Rows from block 4 of the audio encoder, named by matrix and row number. Rows with one number belong to one neuron. Each number is 128 + 24 x the weight over its row's rms, rounded and kept within 0 to 255. All counts start at 0. Numbers have three digits each. After the name is the row's rms in percent of the matrix's.
# fc1: MLP up (encoder.blocks.4.mlp.fc1.weight, 256x128), inputs 0-63
# fc2: MLP down (encoder.blocks.4.mlp.fc2.weight, 128x256, transposed), outputs 0-63
fc1.144 095:156110174106139135100100156107115071167157126110149110092171124163124115111098167149122120113104106133080131141156085107139149114129126145133129148091177114159127137137114131128130146126155108
fc2.144 086:122111121106117133107178098137135110134137133118159144152162134113107118158166136105121119170147132141106152119159087105164121113141149124143118166128073076126092077110119140117107123153082136
fc1.145 096:141148142130121129120149105123131103156131084119122128127114158086128172152152110136131084126129138154120109147127100147121137150137121115104122144093157099157124116222137131128151120142128140
fc2.145 101:143122110077157103113125127111142142118125119148096144145116144104133114129106086147127102102122158155114126150128102123139126136173149104159115109150116104159136124177116118088108123122136172
fc1.146 111:172116154181073097121117129163101119121149098136121135137102129121108172160109168124131130088141151139129141108119111104098112159121123091092157152131114166081127113134113172157120131113106072
fc2.146 106:133112160103154136130127129128151138169124099070087137125136073073160139111119153138128112120157132125137112102107114139132137111135142100103115147098089133129126109116154174142067095173105110
fc1.147 091:141098136132081109153068133103103140109130121104090110124140110108114114163128073128142134110125102138086115149121078115154102115149124142080137123147112120130113105129093106109080135144131149
fc2.147 078:103103149098140121160096115159102125109107137136167134144148121161122114089121159141121109168108157097114150126166147154121128110107155128150133142149148140083154105157132166147154103124126089
fc1.148 101:120126144115146122145138114132137153116143135126125099166101103118139126126205080148160109121121106147104088152097152117135094169114096145146164144126087148125154127160094120136144127174122141
fc2.148 107:125124142113106131137150113103144120144150108146143133126119146112083061136145128136109163131110146062135119088107138152174133105114084145124136166116160102161079094145138136113149145110131113
fc1.149 103:094146131117141132147099145117123137125104079182124128160104139105150103119125111082074108119134180170130084116114094133086160109089080126072098122107139141133151124115109141162125110130139139
fc2.149 101:123171150099110137187145132098118136157163149119110166139106132123094125109151108093128170136177121146139106098123111164123118152159128159117168114181139137131146113116092164098121120131110146
fc1.150 095:095124074116174113127110146104115098107096117115159103114110165148078127101147107115093145122159154123142129109108174116140127121098095137137158156153148133127116081109107140121141132122111130
fc2.150 108:157107114165107122117159120113124120135184182128131125153125151084098151088112135095142161123084100099100092131148143101114137119082116138131126147161136139143142150124168088134146142104136126
fc1.151 103:095108136136144152107100123123131127118108121117094114103170120147155117123169131122125111132139132116106121143123140138076117130134141162175141156173115135084138132140139079165111094128098143
fc2.151 093:138151123175101133117087170073138105124113113134153161147103112141168126129099159164136093144105115130167135144142117122139114179145130128136155138122125093137161125126126147144149137120115096
fc1.152 096:108083155115105132142147107108136134120160105146133148150146118143097121154123104117121092135143151127122125134132086138092151105154123136119121118130125105154088104119150135093101131113108103
fc2.152 100:108138112131096151112093120154136153143112105128141104092163127099136097129152168101150162186108124118129097071106156091120095146097148113188129147091119133108157141113122136118149150102132083
fc1.153 106:066092166131089118129148123144108125165132142112095091137135134119115139120145125118158132130160118112130087109093102135124115099127154119120111127111157149093159114124125151118089132157115144
fc2.153 100:118111154141148120126091165129132119119146126140177125103122118127114132137116127080114095093117141129107129130093120141157088128158139184121116089087154119112145102113096111141096122141119176
fc1.154 102:119128134114121105140099104119163137130179146152069076130162124120171136116111133091148095137127156125098103091125124116123183139181147124169125125103135145151106114140139130111119154184104121
fc2.154 104:135093119125111129088131125136132105113107097118113086092150099097188115129145086159123139107144071129157127157154137114145086108128159124135113165089132171109097126101149123103147129145135109
fc1.156 101:151120105122122082141134156148167154125162134082150114147119115116147088121120117124129156171155133141136122151121155091125120127136102095108104133103147151094137128113123129114152113100111118
fc2.156 090:134065111100113138136098106151153157089122098136143142109133141131066140124150110135173120138132101111126154120169104096156154106146089147122120121133130119167118141131122104091092135129134115
fc1.157 107:150117135136153139137108149110106137158138093155131170129130113111162116143155119131139131165135126140117127142167122123073118153073130110144073119131114143116136184093135103188104156169087112
fc2.157 091:135110100130079125156076091123127137120077120129085125125100120126118185152123166130109122138123139145142136111132119146100132149178105141082122140118150131134168078189140138100170142105167151
fc1.158 103:096152155125125141121132094120100141147123144135097184098152070164153149141111153138094107148150087123150178123144139125164145098098085103111125163149141075098133094163100100103137125146188133
fc2.158 101:090145090134127126134090134098166141098128143145167114125170123134096129104139104179114117133169096143116067139149127156138104144146126148124114126104134165136128134121124109159156099178112156
fc1.159 080:143132109117138133127151153120157101135164137145122134118144135092144087152161075118137142146149098170110099142138151168110146131142131143110160117085097127151148186091102106129151135118147094
fc2.159 073:110144126137085101150092122164097144113108156132130152136141135142107121136107160118112111117100143099106173109144120117122149102105157121153102143125148159097137094143120173134109107175115176
fc1.160 098:121135122120097114123144147136115170154136153146120117111093132166124125112135142124142111139105140119139113114140133165098133074156078100134166123104131156138114135103088149155126126101129191
fc2.160 105:163164120113101119148125149135131122088090112134120142138145126108183130112142184131136114114128151152118147096112100150090088076091112142084091105158106153138154089111102154136112134115134126
fc1.161 104:100065112115121135132115152144154169105145134112123177099117150134124098111108155134102126153091100111130176119130104101145109173096122117108103105137120107120099105092109157185142118125124107
fc2.161 112:138157152146147102105112123169110121101119107119153117099152124131129148107139121118164120112082124128136173110113154107137115085135145169093117124124104127152102128141144138152146159183148135
fc1.162 101:158167151139154133135150107134136119107142167131170123113148131106132142105128100136118174160157080115147121144105178176152156123145131107133132119086140152140110093132128119094127122098137148
fc2.162 097:152132133141113127110140124154108131117117148104138134198113114156129139118082153112110144128115136104125184125124123169110139134186118194105053160145115085150150126173097148173139138139122146
fc1.163 093:126131132136099147159108151136108100113128159119136109131120109094172110147092096171113118122140089125118126154165130105119142170132177121155140155159121134137066130141130118116079114143103097
fc2.163 110:105128114104157096161123074110102137144123144147091154094145102126139137104153159106149115112104131152107104127126104138135144122118081107132107081127164144130185169136094105140117102138149154
fc1.164 092:177133098118179107124108119129121134127151170091140073125120144086116090094191074102141080123082151138143137170154130117166118169155114126103098173133122145092142146139142123107110143129130142
fc2.164 106:114168164110095153161125096129126149128100089193176106145109105089109134145110137138113133136094160127128121121117149152163180078111125111090174121086116158153073106112096148109134125138111128
fc1.166 092:166144155159147111147115131110151127154140119127084106122166135140121152106126150136118150101049118123142163124099170143122132146144131104140090155143128109133130095119149104100109102104102127
fc2.166 087:123138106101088133066133161132086088136105115108134134145150098156101119124130157121180167099173132124161085121104121145088105144096143097155145145125152127163151107138150119125113110164140120
fc1.167 100:128155128116114114144153115130149085133130153123167185119128091097167151120098085087097112068137126139160112124141103108073097146133135146126107149149166139132161113138120136146090119171148133
fc2.167 096:098154093124152134119152102123150136139132098161093134096135159140115100179094124174126111141119170171164127120155104146113119141113102087094114105176104141167124128123124127146189138130139146
fc1.171 091:151125136156138137156149129179157112157133121080148161134158146150126089120137157149138122162110102118138115103076154122123092109155141128148085135154126097115130120120120141161136162123109167
fc2.171 092:160098125134138144098133116139104121145110151146094126129114157161146133107108099096118119132103179143109144116133112105114131127079111110125161139081126107133141125171157122128136101146127114
fc1.172 101:137130123141176103134117101112152149131127146141144141066106135113153172133110132165123139100126161136074132144149161125172083146116098106146117147126146136102128118121105157115123132102170121
fc2.172 106:153117147142109162169110118134171136117123094089117089153106120121104129161114088090084162125115133146123118130100193155111171133140110118188120129102150073125119093095166137112115128170147079
fc1.173 095:174106125121105125125152149134122139142099101122146180177151095124139124116129158110116120135117130106086107152181109178098136120144112086116139116110133114128117122128114142090129141131155135
fc2.173 105:121131136142104134118127090125143151113128112155146144064148171154082170174126107119089154158151154132120170160099094111185118096124124146132137094109139113104147144113133117109092118111111139
fc1.174 103:133135104131089138160123135122146154125145146117129084173156114120100144106105111066107157151126111126121146168113148169121157144109107126112109102165125175099173112116139125143133117169101157
fc2.174 094:132165115147135127121121120144114102112138158108096146122095108151113116128114125144168127108113132139109060180117100110130158145114167138087080142138116137111124148107133178110092135109128151
fc1.175 117:141115097154105119138128070113150099136143147132132085106152144099100126144102137114159108149116116111106132105097082113166155123132118070122138088086150104138120112120128120123124118123098101
fc2.175 117:127168117140143129103087155113091174116126150088125130133100113125158113146105147113147144150130088131148070130107170143102113180122132109140123136107097151143145144125143103136116086175133165
fc1.176 098:147134138087126132136119078130146099118124149147132148124169132128122158116183120142178108105114147115145129099136146113186162139122149146125170147114126103122129112165108103102114128144082129
fc2.176 118:133134100136090123134124139145087090141118171116107139100125143123124125116122132135168163089094159134135132141173136127135135080132145091165132143129089192134094107170098124111078115138132108
fc1.177 103:119120143166123093105125116133138099127124142140120083157104161136164166113095070108141172136158142119089102144161126137121112115143112162130149091078091099103130154131147149098119135116101133
fc2.177 096:171121122103153148106098068165109121095136158134112145072134112140155102147119133114127121118100107161138142110143095112141114169110143139125144120134131151106155141103085091153148137157146135
fc1.180 096:141126114144105114144124118149129133118166117155144125148134124161108153141172108138074120146147110122114135114124129099165120181137123128163142098127140096113133105127108135131104108125086118
fc2.180 094:136148113124135089132129100131125093171104159116101121057135152155127122092140109146156116144112127094174087131157127130134125099152162114118138142099144115100129128158106116142149143127139083
fc1.181 097:140150126135143121145124190141115148173171095128137108094161132137120182064145158106125111122141161106120102155123126119109141140160169099153163152093139133117116108137123113117151119129098090
fc2.181 101:115102127101118133135156125118136076173132147129119128120129151145106089154145135148147149123124075171123148163132089138127124137077132093145112118145085114119113154119108142075139156111161135
fc1.183 107:127137152134140111141137115124144146149158123139143126158121126121155101137075118136125156071141119136097140144135160097088112133140101103113140132124166133111130109092188143129132139129128117
fc2.183 115:122087136160106108121150118111161136121138104101107121118122142135104118142171143092125141168145172146175098146089133112139151112135155141149074129084140116166122121192134132107125081136124139
fc1.184 089:108161102113163117171093126147090105104112119080084120136107143086159153089154166121102077133149121139109158146157137144149133133077151166132120150127166145130147168094098151118116119160163125
fc2.184 109:139135110117170104150119117114108165137119119160087134186124169129174124131077126101110114127207124124128104133071147125144147101148130127153128128094134121125119144124108141097145108102152130
fc1.185 091:141143080142108136124083101143131126138136145125132113132110128131142118162095164102126141176172102150078082099094106152130132143073161147142160136157122146133116149137126158111118103178146169
fc2.185 094:113185150117160110094161171120115146148122121120149128123178161127121122165128129081119113119142131111168154126115138147097160114166100095112123132144091135131127125127168127121099142108169130
fc1.187 100:118099118131147110141134160141154094165118109115125165128180112163147135134134151156144135150055137116133162159134127134136128150136119127111105138092158108109079129139134089141133120128097134
fc2.187 098:119107164127130117139113144101152169109111155140146155130169138160137121129110169118106120146139155153112095138116104088102130125107146114115139147133137120129156110140111117136129100097131131
fc1.188 091:163124170136101101139181136122124118111118113084097148152088116094147136186127120156086111149107164128151120149124128161108145150120119150108121151091100111118125109095133161145122100144117113
fc2.188 067:150130093104116166194130131124113147197091108121153120145117145115086115098173125136130171094117111127133155130115129112082121157177124137117125152151090152131088072129105118124117138140132117
fc1.190 098:114127116088136114142113140102106075141143108152141146108162136158127090177129115120161149185119100112105080090104135125118094132133166129110149150071094134132128110107117136148118132137124110
fc2.190 101:118174147159084102096111122139121175122154117121144159111102148189147130157126146140129055137130133129151151130099157149143139126160106103134096111140149134093141154122090138136141139139188074
fc1.191 101:142088130132127087115157129130095125105133149169140129141143142173117118103142148118154116150098127087103154107152122138135088123156112134112113140086135136142145109101096139120127101104165100
fc2.191 099:132180142107145124134125125112092128154116093152089136131124116093122124136139137129174146137161161133146133095081183149151096093109115132130142154139130137158102136123125146117098122107093120
fc1.192 087:130156117180127132152097133126144118160079149092192117097122157109091085111121084150127134102089121086136123093120148079136138154089079143130160140150103150108137103120142157143130132125137134
fc2.192 090:168121175090128104121104102153117156085177114104131152118131132167153123089150095101123130125175143127091143055133125140142166096122098128122135137148156129132147122122159109162148089115103156
fc1.193 091:121095121109126143153129117138152099152123103115142165134150120112069137116137127090111156150109145116161165119151083143128122092137116133137116115116094106109155106137167115153128156089142128
fc2.193 088:162129177128087134142140138081161151148119161141119082113140167147127134168081124102121102141114152103127157093114137103137106098116089139142124150110167126153126095140153098087126092148115124
fc1.194 101:140183167153147140119093114170114110114154121135179140152135136117105136145158118147116099123143100141126168118132126142104115121122127161139128166082152114144124106121142107117144148092102115
fc2.194 090:118081112120127161136128112159153128147155131110155108163124134132134154092119127170106135137122130104121136134116108119093140137110144104099178148112096127184119113097122093128127161150172075
fc1.195 107:113093108132109118124160128119115164173136110121101115108132105126153177094157125108120173112116180133100111121139158163126124106124110135138151130131167164098160159098129126093127139137104086
fc2.195 102:168118106130135135121133113107136106153107147121157115172138121111144138165106122089138117150127108116094119129154129060130117118121187127151120116129155145153093133153135094120122101124108129
fc1.196 101:148112124132100123140099153159115126151123141103125137113133140097140156113169112134147111172092126115115144150164112164102117114122154115099092144140097127129134124111180125128157135109113132
fc2.196 096:100131113108079118125159118144128181111157155120145095171152100177120156108115147130109110109124134160130157109130093136154133116086092157181169093127157152115094155139129157090135104144154118
fc1.197 096:130132146099138107144118078137153108130112180087147113129128147155093122137126128144137087161126108162163130130102081156117090136145138115055113135134094098145135157107120131134109094128123127
fc2.197 091:111143096151124132132125146111122115138151145121112135121123103096133139127197156104143153110118092132098127152158121116132150121124162146152153179135164152106105149132149105112170112138091138
fc1.198 098:125121140174140113139155143127149120155105106174139089115145125138168135141121128124109184132165103157101168121158109086110142103154146130121174165092187132132114145132100123129194101147067108
fc2.198 103:125104050162101131141113124104150151121108131111131102110075134112155127122146136125188148114135125140093118130104119108131102148110124126100180150135161131128152170110141122138129101114100131
fc1.199 100:131104131131161093152108146122144111114094129123139144140148132142157093112112164156130098149109089138131153102151135145114142124173151135108129102164125097108151103132131115165126131099156128
fc2.199 105:118174155139116098109137114145117126119157096111153176157119133140112161127160122103111125144165169132128099156149110106118106112140102145069125132171138134149113118116118134062132174123086104
fc1.200 094:103138141188147113108102092098137132112141131167126095127175120143110190128149141131101110107162109141125095090111111098141149126144109109114090079172115107129115150169141128106114125115142118
fc2.200 106:078137102165100130140159099137114118088156129123157096159103115141083109137115115106143082110135110112111120102118160168129138167149155146120082089167114149190119139140149097122147148112086125
fc1.201 104:119152139123119107132105125120163113138110154181139156088165053104107121104104150118129153119135119119099143114138118081133130145080123115148097177139100072113158151125150153134114112106174140
fc2.201 100:089149113132154122119134118152140123115100101126092112119099119137098194155130114132161115179134107136125125120084172164143114112131064155130118139100111114169094132122120095138154139178119159
fc1.202 103:152189114107116171181095135145108116151117135168115125107133147128122108135123112101120122124085147088116145104124132138082141145169145132163153116074149161113165137122161137127116121141160143
fc2.202 088:150101121128132154101130108116119122157155120120127104135123130118167116151115164105117136137113148114128112134126128127098130162154160134110144168131112099131067144121148132086116141120111107
fc1.203 104:118138118117107133107121143183113161109110125114119141132146107125169195109108201126141143128107112096149170105120136136094106145107181133145125153140171107144170135120144087146092067131121168
fc2.203 107:130120128107126133110144121121084124134133129108123117099100149100161100162109169126116174141155106133139094145117124156118154134155126106127117112119119132139147199121113139101101147135139144
fc1.204 098:098065131109072129129083103152133100101150130112107137075129134098145143114134105074099126121094149118124109133157152137155174111115065136159142141164112093135145111150130102121111142111131156
fc2.204 101:121125112156114122090144134111174130143120132135146088141157124083144123122140107179123158143136099138077073123125127118118169144135127109157092134128131163095097149126119150165196152059151123
fc1.205 095:167180112144100087186116146117123100083117165122114100109161156142133093102153140097118118139131168075149167092162140109129100119130142100098171114140096149128123110145121144145153102189134108
fc2.205 087:144100075117130115130126129111123174131154124152129139103121162145146085172120125083129159130129137156109087125110108151088177140129107147113121104087136158118111142126133078111120118085148179
fc1.206 108:109070139114109132163117146140072178155125086154154123156124155124113113098153129099103144137128120079153098134151186134147147124063128118135152118125168127149127111148132100093135115152130174
fc2.206 096:141068150112151150131171172085134137132132122159107117125132167099158098136107095137099159117079104147102129146167164104120143118157108160131143154151113091139139156107155099115094150126131149
fc1.207 099:127110116124092109145132092137164111146139114111154094137119111112081160113158098101143149145086111109161154109090131155160185155133128130146148077098118102091156125110141161113138132148101099
fc2.207 096:088118081142117114165092139159084058142109141128137149092153125110138103112140123136138142127128124090119144129159143158140125128099091136123108166157120120183114111149093149104128133157155139
fc1.208 102:113110112093134109161090090144145109130149145145158145166116155136117115129121128129141145129144129151101112126089116128090101170110105071152173128135134122121178070160150131144113093141142148
fc2.208 090:121110096148108125160135128129133090163071091133132151133099132114131141139176075157140098122119121127116163116136147116118142141165125142165126150112136104140131160106143085134125119118119091
fc1.209 106:154100144151138107140117130134152106119105092110151144169121117121124125110118103151114139158161133173087118130161170131104112121099175099141142116085105142135125107139113155165120112079134111
fc2.209 087:118126156113086149118131118131125103142136173104092089090109097135123167160128113104117091091149170118162118150139129147140086162140114109112119124175152166138094093181130125127131108152119157
fc1.210 098:116136122074164155096109169095120113133129112107136134129111142136122177132149114129096156114145147115138141113133137133192175147112152107181130109142159141124168133152140133154160131125083124
fc2.210 096:154122104132111104149103133144182119142126102114133113146133085118142161181110108131113063124147114141085113117158143093102154125193121127094104164141108114128121125138149107162103150125107088
fc1.211 101:134132114121149169080155127103119154126166173111163164150144123145148100139127160112167103122164150135114106106126121124128066137179183146115157132131109099079075133149108106131141129109114157
fc2.211 091:150130144097125114149108146127183127130074118162107109152114160128129148078084143160126154106114094132108190128114081090147136115134113117139113111115165117104131138149167159162156166109142148
fc1.213 093:171088118120104138168097116123112122143119091156119162117122125143133114088101091131111110112084108114105131134094159144146160094090109144153100125136112108138104086117145124140141167142149169
fc2.213 098:139162147115132131111148175104138139098148117111084089141123120102122120103119102111149152173142099123120133106124113125069111141100082101153166143175146115167163128116175148140121130166111095
fc1.214 103:059113156131146116135147105152139146136131170087114074151120138105124137079132113153136122108110095108125117109070068151118124125135126079123130106083133097063145144117111126103117084155093140
fc2.214 127:156135190154108114132145126151118127171130167141140158120125109182090115103099135118152171169094098119146110156122084137157141131121117109123120100119126134141131097109164117093118096119144179
fc1.215 105:139096149140131145137127165118109114192143131095105117124107141121119127126142102101143146098130103123108113114088098170105141123108117132107143160120166122111182143134114156111123109127061117
fc2.215 116:101166145160136109117118119104149122109179161158158130128139114146077108121125128158110101124115149124134111075137120146136123134154140145113171128098149144138118108111102056151113168103101161
fc1.216 092:179124147123081129169111130128132128140105156143123121142127140099116116121135114126123116129138119119151111085141129095101145118111148117125149137106132118136123170093085155129133139155134100
fc2.216 066:114142125122139122108121097139116171121133089153142111127086097101090156138145104115130164104146117114122163166113150109139096117089150109122131084112147160150121086140131104140171126110077168
fc1.217 099:130114127102121141158110086175124138115069118153135127098130152089124151094127171158113109129095105187108132152137087145161148154098109117138096099135107155116130161140176139147146131126152118
fc2.217 097:117179106155125143093120165169100131119109109070102146132114121143136161094102135148127106115166114130173090081134121156135135111131102107134137148164089160139136119106119154167096137179097144
fc1.219 107:159117131187110107136111109135156161148140157074146123112160143091102113090094115115132106075131155150116134143075119109125102121158124124136149075148135146118127124141145110073091141099127148
fc2.219 107:148162160134114112124119097143150130115140111176128137119121090135124125131112141080135114104112163104152117112160109115139148100146125156126091089125156136152096125120138105114117134098165111
fc1.220 097:151125132133123147130153127123105118151129118132092130111120151115128142190130129116136129126125136077091118118084150142112141166132111075104136157136081164105118105100185071115097139116100111
fc2.220 076:124101114123139110155111142125168122141137145087116133128133105127191077158124149127115106099088134127139125130095114136107116170092109138168146145131109105133093121111115194141131122134168102
fc1.221 097:114109114154100137134104162138143148154126161151129119131168128192169165123152113087145108189152155106114099159125105100134064091138153132143146155126104169128137123175130129126119137143094130
fc2.221 097:118135137088080132149101127180135135131084164119108149100140105138157125089136127137168152105100154159150167124131125128139101145167159151136120117140127131140075105170140174140131164131133134
fc1.222 108:133135101127080105125110162124124144152127108146136125145125142153131100142087129124105124126118182101153148105128123127056143119145124102141158114109181140137104152112167144170190127119096148
fc2.222 103:131128096091091130131114135124116127136132090145158154091137114128152154123136108117136147079140113128088089105153146097153148147115110138102188142078112153164180157140166144149112112142100124
fc1.223 106:105108104147157116104102102102099108151133107166083106131164152090143119114125143104175136106118140128090146100125109122101129135107144128115105137102173109145149121125112136109117139101149099
fc2.223 102:175118071110120100079157142155121110131118108121117154119137134112111081145152127122154140120131094091139144117144092100120120125099092142120135145135152166129085121122121135128136129143103121
fc1.224 105:123124091129147085161133170136152120134100128134139160174127123117148093131123160107134124131163119095108118138148127089106126147141120160135142108105127173130102128200114131179108124113132115
fc2.224 080:134176152134121122150149116105147090105132124109091130133119132134130102136139134134130107107145162116113085150140133125131093108145148112070146115152133104154201163110141095084090104173158112
fc1.225 101:125119125123146114148098111100084109145120161112125165141107128162131117162166169146147114076181134136134134117110127144107130154193123135142111114192107089132165091124121120095091126149104139
fc2.225 116:069126129129169103085097101179100090101112136091148150166107128089114101143158107134125141104107163136144139129154156132074126133130166122112175121134120145111137121107168105117099126123144122
fc1.226 092:120162122100143121146146182134135114125162141114185116152169087129114165122153187121143142119131129137151111165162131121106147141154155130163145110112136127106118096123088085151101121134116129
fc2.226 100:099127106127179134115133120062108124149113143172130200077167122111152145147103127152114122150135113179130131139141095111113141144144108107107115151136142130111146112124147116113162134154120177
fc1.227 105:115089114149129100119109166126144162125197160108085109148106157120101137121117100120137112133099105130117166102095088154150090132118122157136126100132143101121189145165130136141083079129088115
fc2.227 106:136151146115114128125109163091155145146149160081132117113137113143128143126147162144119113102143188167129152119111110132157118156126112167138119122149159150095118128097137111125100138117135128
fc1.228 111:151135148157141090129111119134150115075114123140164132138108173104115142128103149102117095093131140154145084134099112141150145091155119132119125096145133112163143109125120173067116142120143138
fc2.228 109:128103115158105152183145177116146120096132134176138144142128115113137127127142111100135110136133118141147088115112138148125105149192103113128136143144118113137153131101044135104164142157122076
fc1.230 101:132133104118197110096088116122114125151095133095084128140106141132140169132141086140128106144123110167072126142156133134200124162093105109128085190087111158087148145120131157116119123142119117
fc2.230 112:126143126124134115185149146139173154117115099133141115090113104092091137131097102088120104139137139126094127141115166122099139120151143116124153109079147114122100118141193140153116143174166122
fc1.231 102:169117127119112157140109132099121108109142153132120095100138101124092116133118115129119142112109141113082117193177099070144116126108121069130105198114158145095126148121147129122114109085114137
fc2.231 120:086134144131137117130096149135093094073130114113147088092123127104108121184144116106094127134125107115134150132139179137121134142106146122103107130144109093116147108168086169089144154153099137
fc1.232 099:111180086143123100134126129179117110133171132099154140132118130151073145169124146103139127094172069110117136158142130115154115132137116101156108116136132142140114102113123134154135081104138143
fc2.232 096:138107124090126157119161170139140116087158093131167091213093106092139108124128075156110131128120142088126168122171109120119069130127154134156141137165135107154136145133141128126121137083156090
fc1.233 091:151117124088153133079102111167120106113146083132125170114132139118109157132106105105121110114134118147127183120128122151137117079135165158146120113152166092150135104104154128136132171118109113
fc2.233 100:147131120125104135099133151098089136116136089092113117140116184172145127101141162143148135145133120129123093139126119095092133133095075123134110186124116110104183149139113106105131102158153153
fc1.234 103:116124138112148095160151147110139136117164113115059155140095109132137140149101179114115112120150088106109105113134115128132105132112101114114112095171123130142143160121146163121141125085083153
fc2.234 086:127118104114155140117161141114127142143078125101092116118104109104109145133140124190107170085162166125148183136119143095093102106127131145141131109107134073148108139144156101156063139146124124
fc1.235 098:114096109124162137122104147096115116102162115125183155090150158099101152112108131126115107100176114145124112112107143130145152125106145152129123115110145115110160097135130129145129186085106108
fc2.235 105:172110107115133122071118117122082098158101146154107183150181116107108119144131102145138143153116128120109111100134092153126137126106126170149125157072152132126158082147135089140163147149120102
fc1.236 115:139096126125107100177104156128070182158130134135122110100130119131093115121127153125107115153124145119132110124116156144139158137114135117127103101146117153124136103149103165120155104078134146
fc2.236 127:123109145129107127121090118111072156105133137148157100142099137137119112103113113160087124105114171133125119136160132110127160087119141128109084135182117108168145155119147101101137112108132137
fc1.237 116:120108161127112088159139144146148094158069136133140125185146165075138099128158129058119130110140134127103126163123117122086129140137125142148123098118145149114169088122127131127116111146135129
fc2.237 110:123142156140123093136131131137151113157131151141131156103144094142081169140101107160133126112117126144120098127125081171160152168208110132157155108126164145102134111093097166109095115125144116
fc1.238 102:140167152135151097127116138118142124149129089137140164105157137119147152115129154096142110147149099127095140146105182193143128121109156161158128127182129107105143157124153120135079167075142098
fc2.238 101:070133092098137102113155129072105138137105120118142137101093111081130100137193130140157079119113136097120140135138092127150132158120114110151185135154150141165115133148151143110112142141075168
fc1.239 098:135145119115145150135085166147143108115127145159150166142120150081103082109099118144130098093117097135103149108168156117129134117143129103125127128147109167159124130077124138138165105118114135
fc2.239 100:093109152132111078137156115161090139120167156129132105131124109155135132122166163063123162102160122089158101165151130097115125133113090130154137126137134170130083151148166110133089115102124111
fc1.241 102:106127128139114123104158159138135134136154141102125109173133133152146094116141039137135149133135139156108129110129131096189133144123090106147131163145120112094135136172150119117103153092059127
fc2.241 109:166139136136110143191109152080128138118130120177145144161139149116106128135102189119143134155127145106149090100106129104134156114125134178109134081119131144131103129124091121137120099119144078
fc1.242 101:133121145132161140115147105114132113116137116126058161080124152136166120127128151108146106088164106152140107127118130095185140090121113103124143126138109102105103121139127092102131107080085154
fc2.242 118:126097125146152156084142121123128170111113135096115161103112106108107126159128092140133187072136162108138186125137149085117138117161139140182130132134071127139136122079109097128128102119104150
fc1.243 109:114145093126105153137150119112097135116184162143137122131161134100130106113148111091129118123131171143141143122101121145170151124114096166159115115142154087104138140120085136189143124184110112
fc2.243 113:132130172111093135117139120085104096093129158164123107164144159099081107146141124128154125142095129087135137142173095115145150097114116133145111154142156113106107156125128124143138110182165113
fc1.244 090:117134133125170100148155138130165162085159165109155154122137113104116125107129066134148151106092113081128065139087095117106082143132111092116129119091118094142150141125102125142157142093127097
fc2.244 100:143099121142095102119119124128125140149113142119140128121158166150102133094102144121119134128142146142093184080161153114131160096091087137151119127140138116142111090126149135104135108136121179
fc1.245 094:091134099137119141145181146132139156109119128104143158149074118132076123189158133099114166130130079129099147097122120121153107095132160127160085093109096139096121145157114164105112107135135100
fc2.245 104:124150099096158116163166120147168098134143126093162097186156105121141087125126098141145175127155121119133161123156114117128078094162140129108097108120137098125126145130137134117134124120116126
fc1.246 096:134096133147131133141085139095133169132133130079131140109144159104136083113067144101125167174092147119139110079132180170101152150106135148099148133069134120152132149117132108134095138133087149
fc2.246 079:134123098120137133130121125118125127115125116097107131134090149142082159112156127164130159112146095094116134149171166138148127121067155153157140100163147151138131164129146091141162112089151130
fc1.247 106:161130177147096098145115085105111166154103107124155111152140110180135107105164108097129137138102106100133139140155140141142093149148155143143178124105127140133149140129109129123112116142154129
fc2.247 103:111104146136155122151097128117104141133093118112105150127108154103109102083154130109116153100142115085161151112134140169151149097142130149128159136133147177161115127158100101186109091152086133
fc1.248 095:121131056137116107143111099147151143137163102124118111114148127114140094129157136146152134116131183109147156155121150154140160087108161114114082123127106137122120171138123116162088124115121126
fc2.248 102:122130184138104129150156117144105127155134142128096158105129156138134115146143124150117147115103096118078135183115103132099124156157077120195140107094127088097094111116110100111143123130130161
fc1.249 092:122131147135127132139098108140120110109110128110121142061090147142122118201115115134133131049120144149112131124135124126167148129110150172103111127143140136124145142090112093121148133117153134
fc2.249 087:141102125134127115162106135134150153133107141142163115140133132121088101102132096124155170154162140145156132136150122137140124131153138143126139120113144122120162078095151164152158099142131121
fc1.250 095:118114130081145090132158109126160140154133098124129110192109102104175151128107108138119141088145140127140143153152142125156118095101129105133118110135137134143103105128128059122104120132111154
fc2.250 090:126167165093135140075096083135083136145117138110116183085129142146126134145100115124105153156162125142160140096131139133088110135128134124164113113173101089113141135110157155137144143157129110
fc1.251 105:073128125122128121138102132121113119105114106154144119084109143147129141121103185119086114081141125125108115126111103132165167119145098172144071102161132141077146123098132154141166105152089089
fc2.251 117:125158110151138103121155140106163111063148150168163115166102127123106102104120127121129094120143137126129150082119116158146138121144083134112079096184103109131080171144109139150147138162081114
fc1.252 094:137153127129132115157109126099104104167146101098136149110163173101139144107139123113094108123112120143155129152158120160125116123102155145145093170081162125130148117106147172105137154172103117
fc2.252 094:131119133090149105106136119092129108180109075107130127159118149146104108154110163148145139110135168104173144139135121091102125152109121158077137132130129125121105136136103123096137162151124117
fc1.253 072:149135101141126091122128121126134162122120150093131134161133135119158150152116111143108159123104152135146124143148083143122165095115132102135113112091102177109095132100105118144119117105136156
fc2.253 081:104116123150131152151088123149131110151161123154184152122142125107168185094145150116141124119134133149115147098138125115151110134096125091090089136139172108096162100116121087143130125125088136
fc1.254 091:107094134103140123112124158148195139152089126097136102173135074127112126102117124169153097093150124125147133141113116090121143093136115115148139136155131131093129146127130130146141089152108137
fc2.254 107:122122144069139120110137116158125134115133125096133139091105156185144137112128138123113107118103158103132114119081136143167112143129124089135113126124136104118134149121140126125074114152160142
fc1.255 081:121124150116125136132108159171136162119132127137116160119133177125086153119122166069136106104161096160124096093129126092118099135083111119138140121112113129115088153121085123115145089157129170
fc2.255 069:106086115141163092147096146136121166128135134154112093120111112105125151126163129158116145120164116135100150153091136125167120120148092155130105113160137156112170121131112134129131137138128156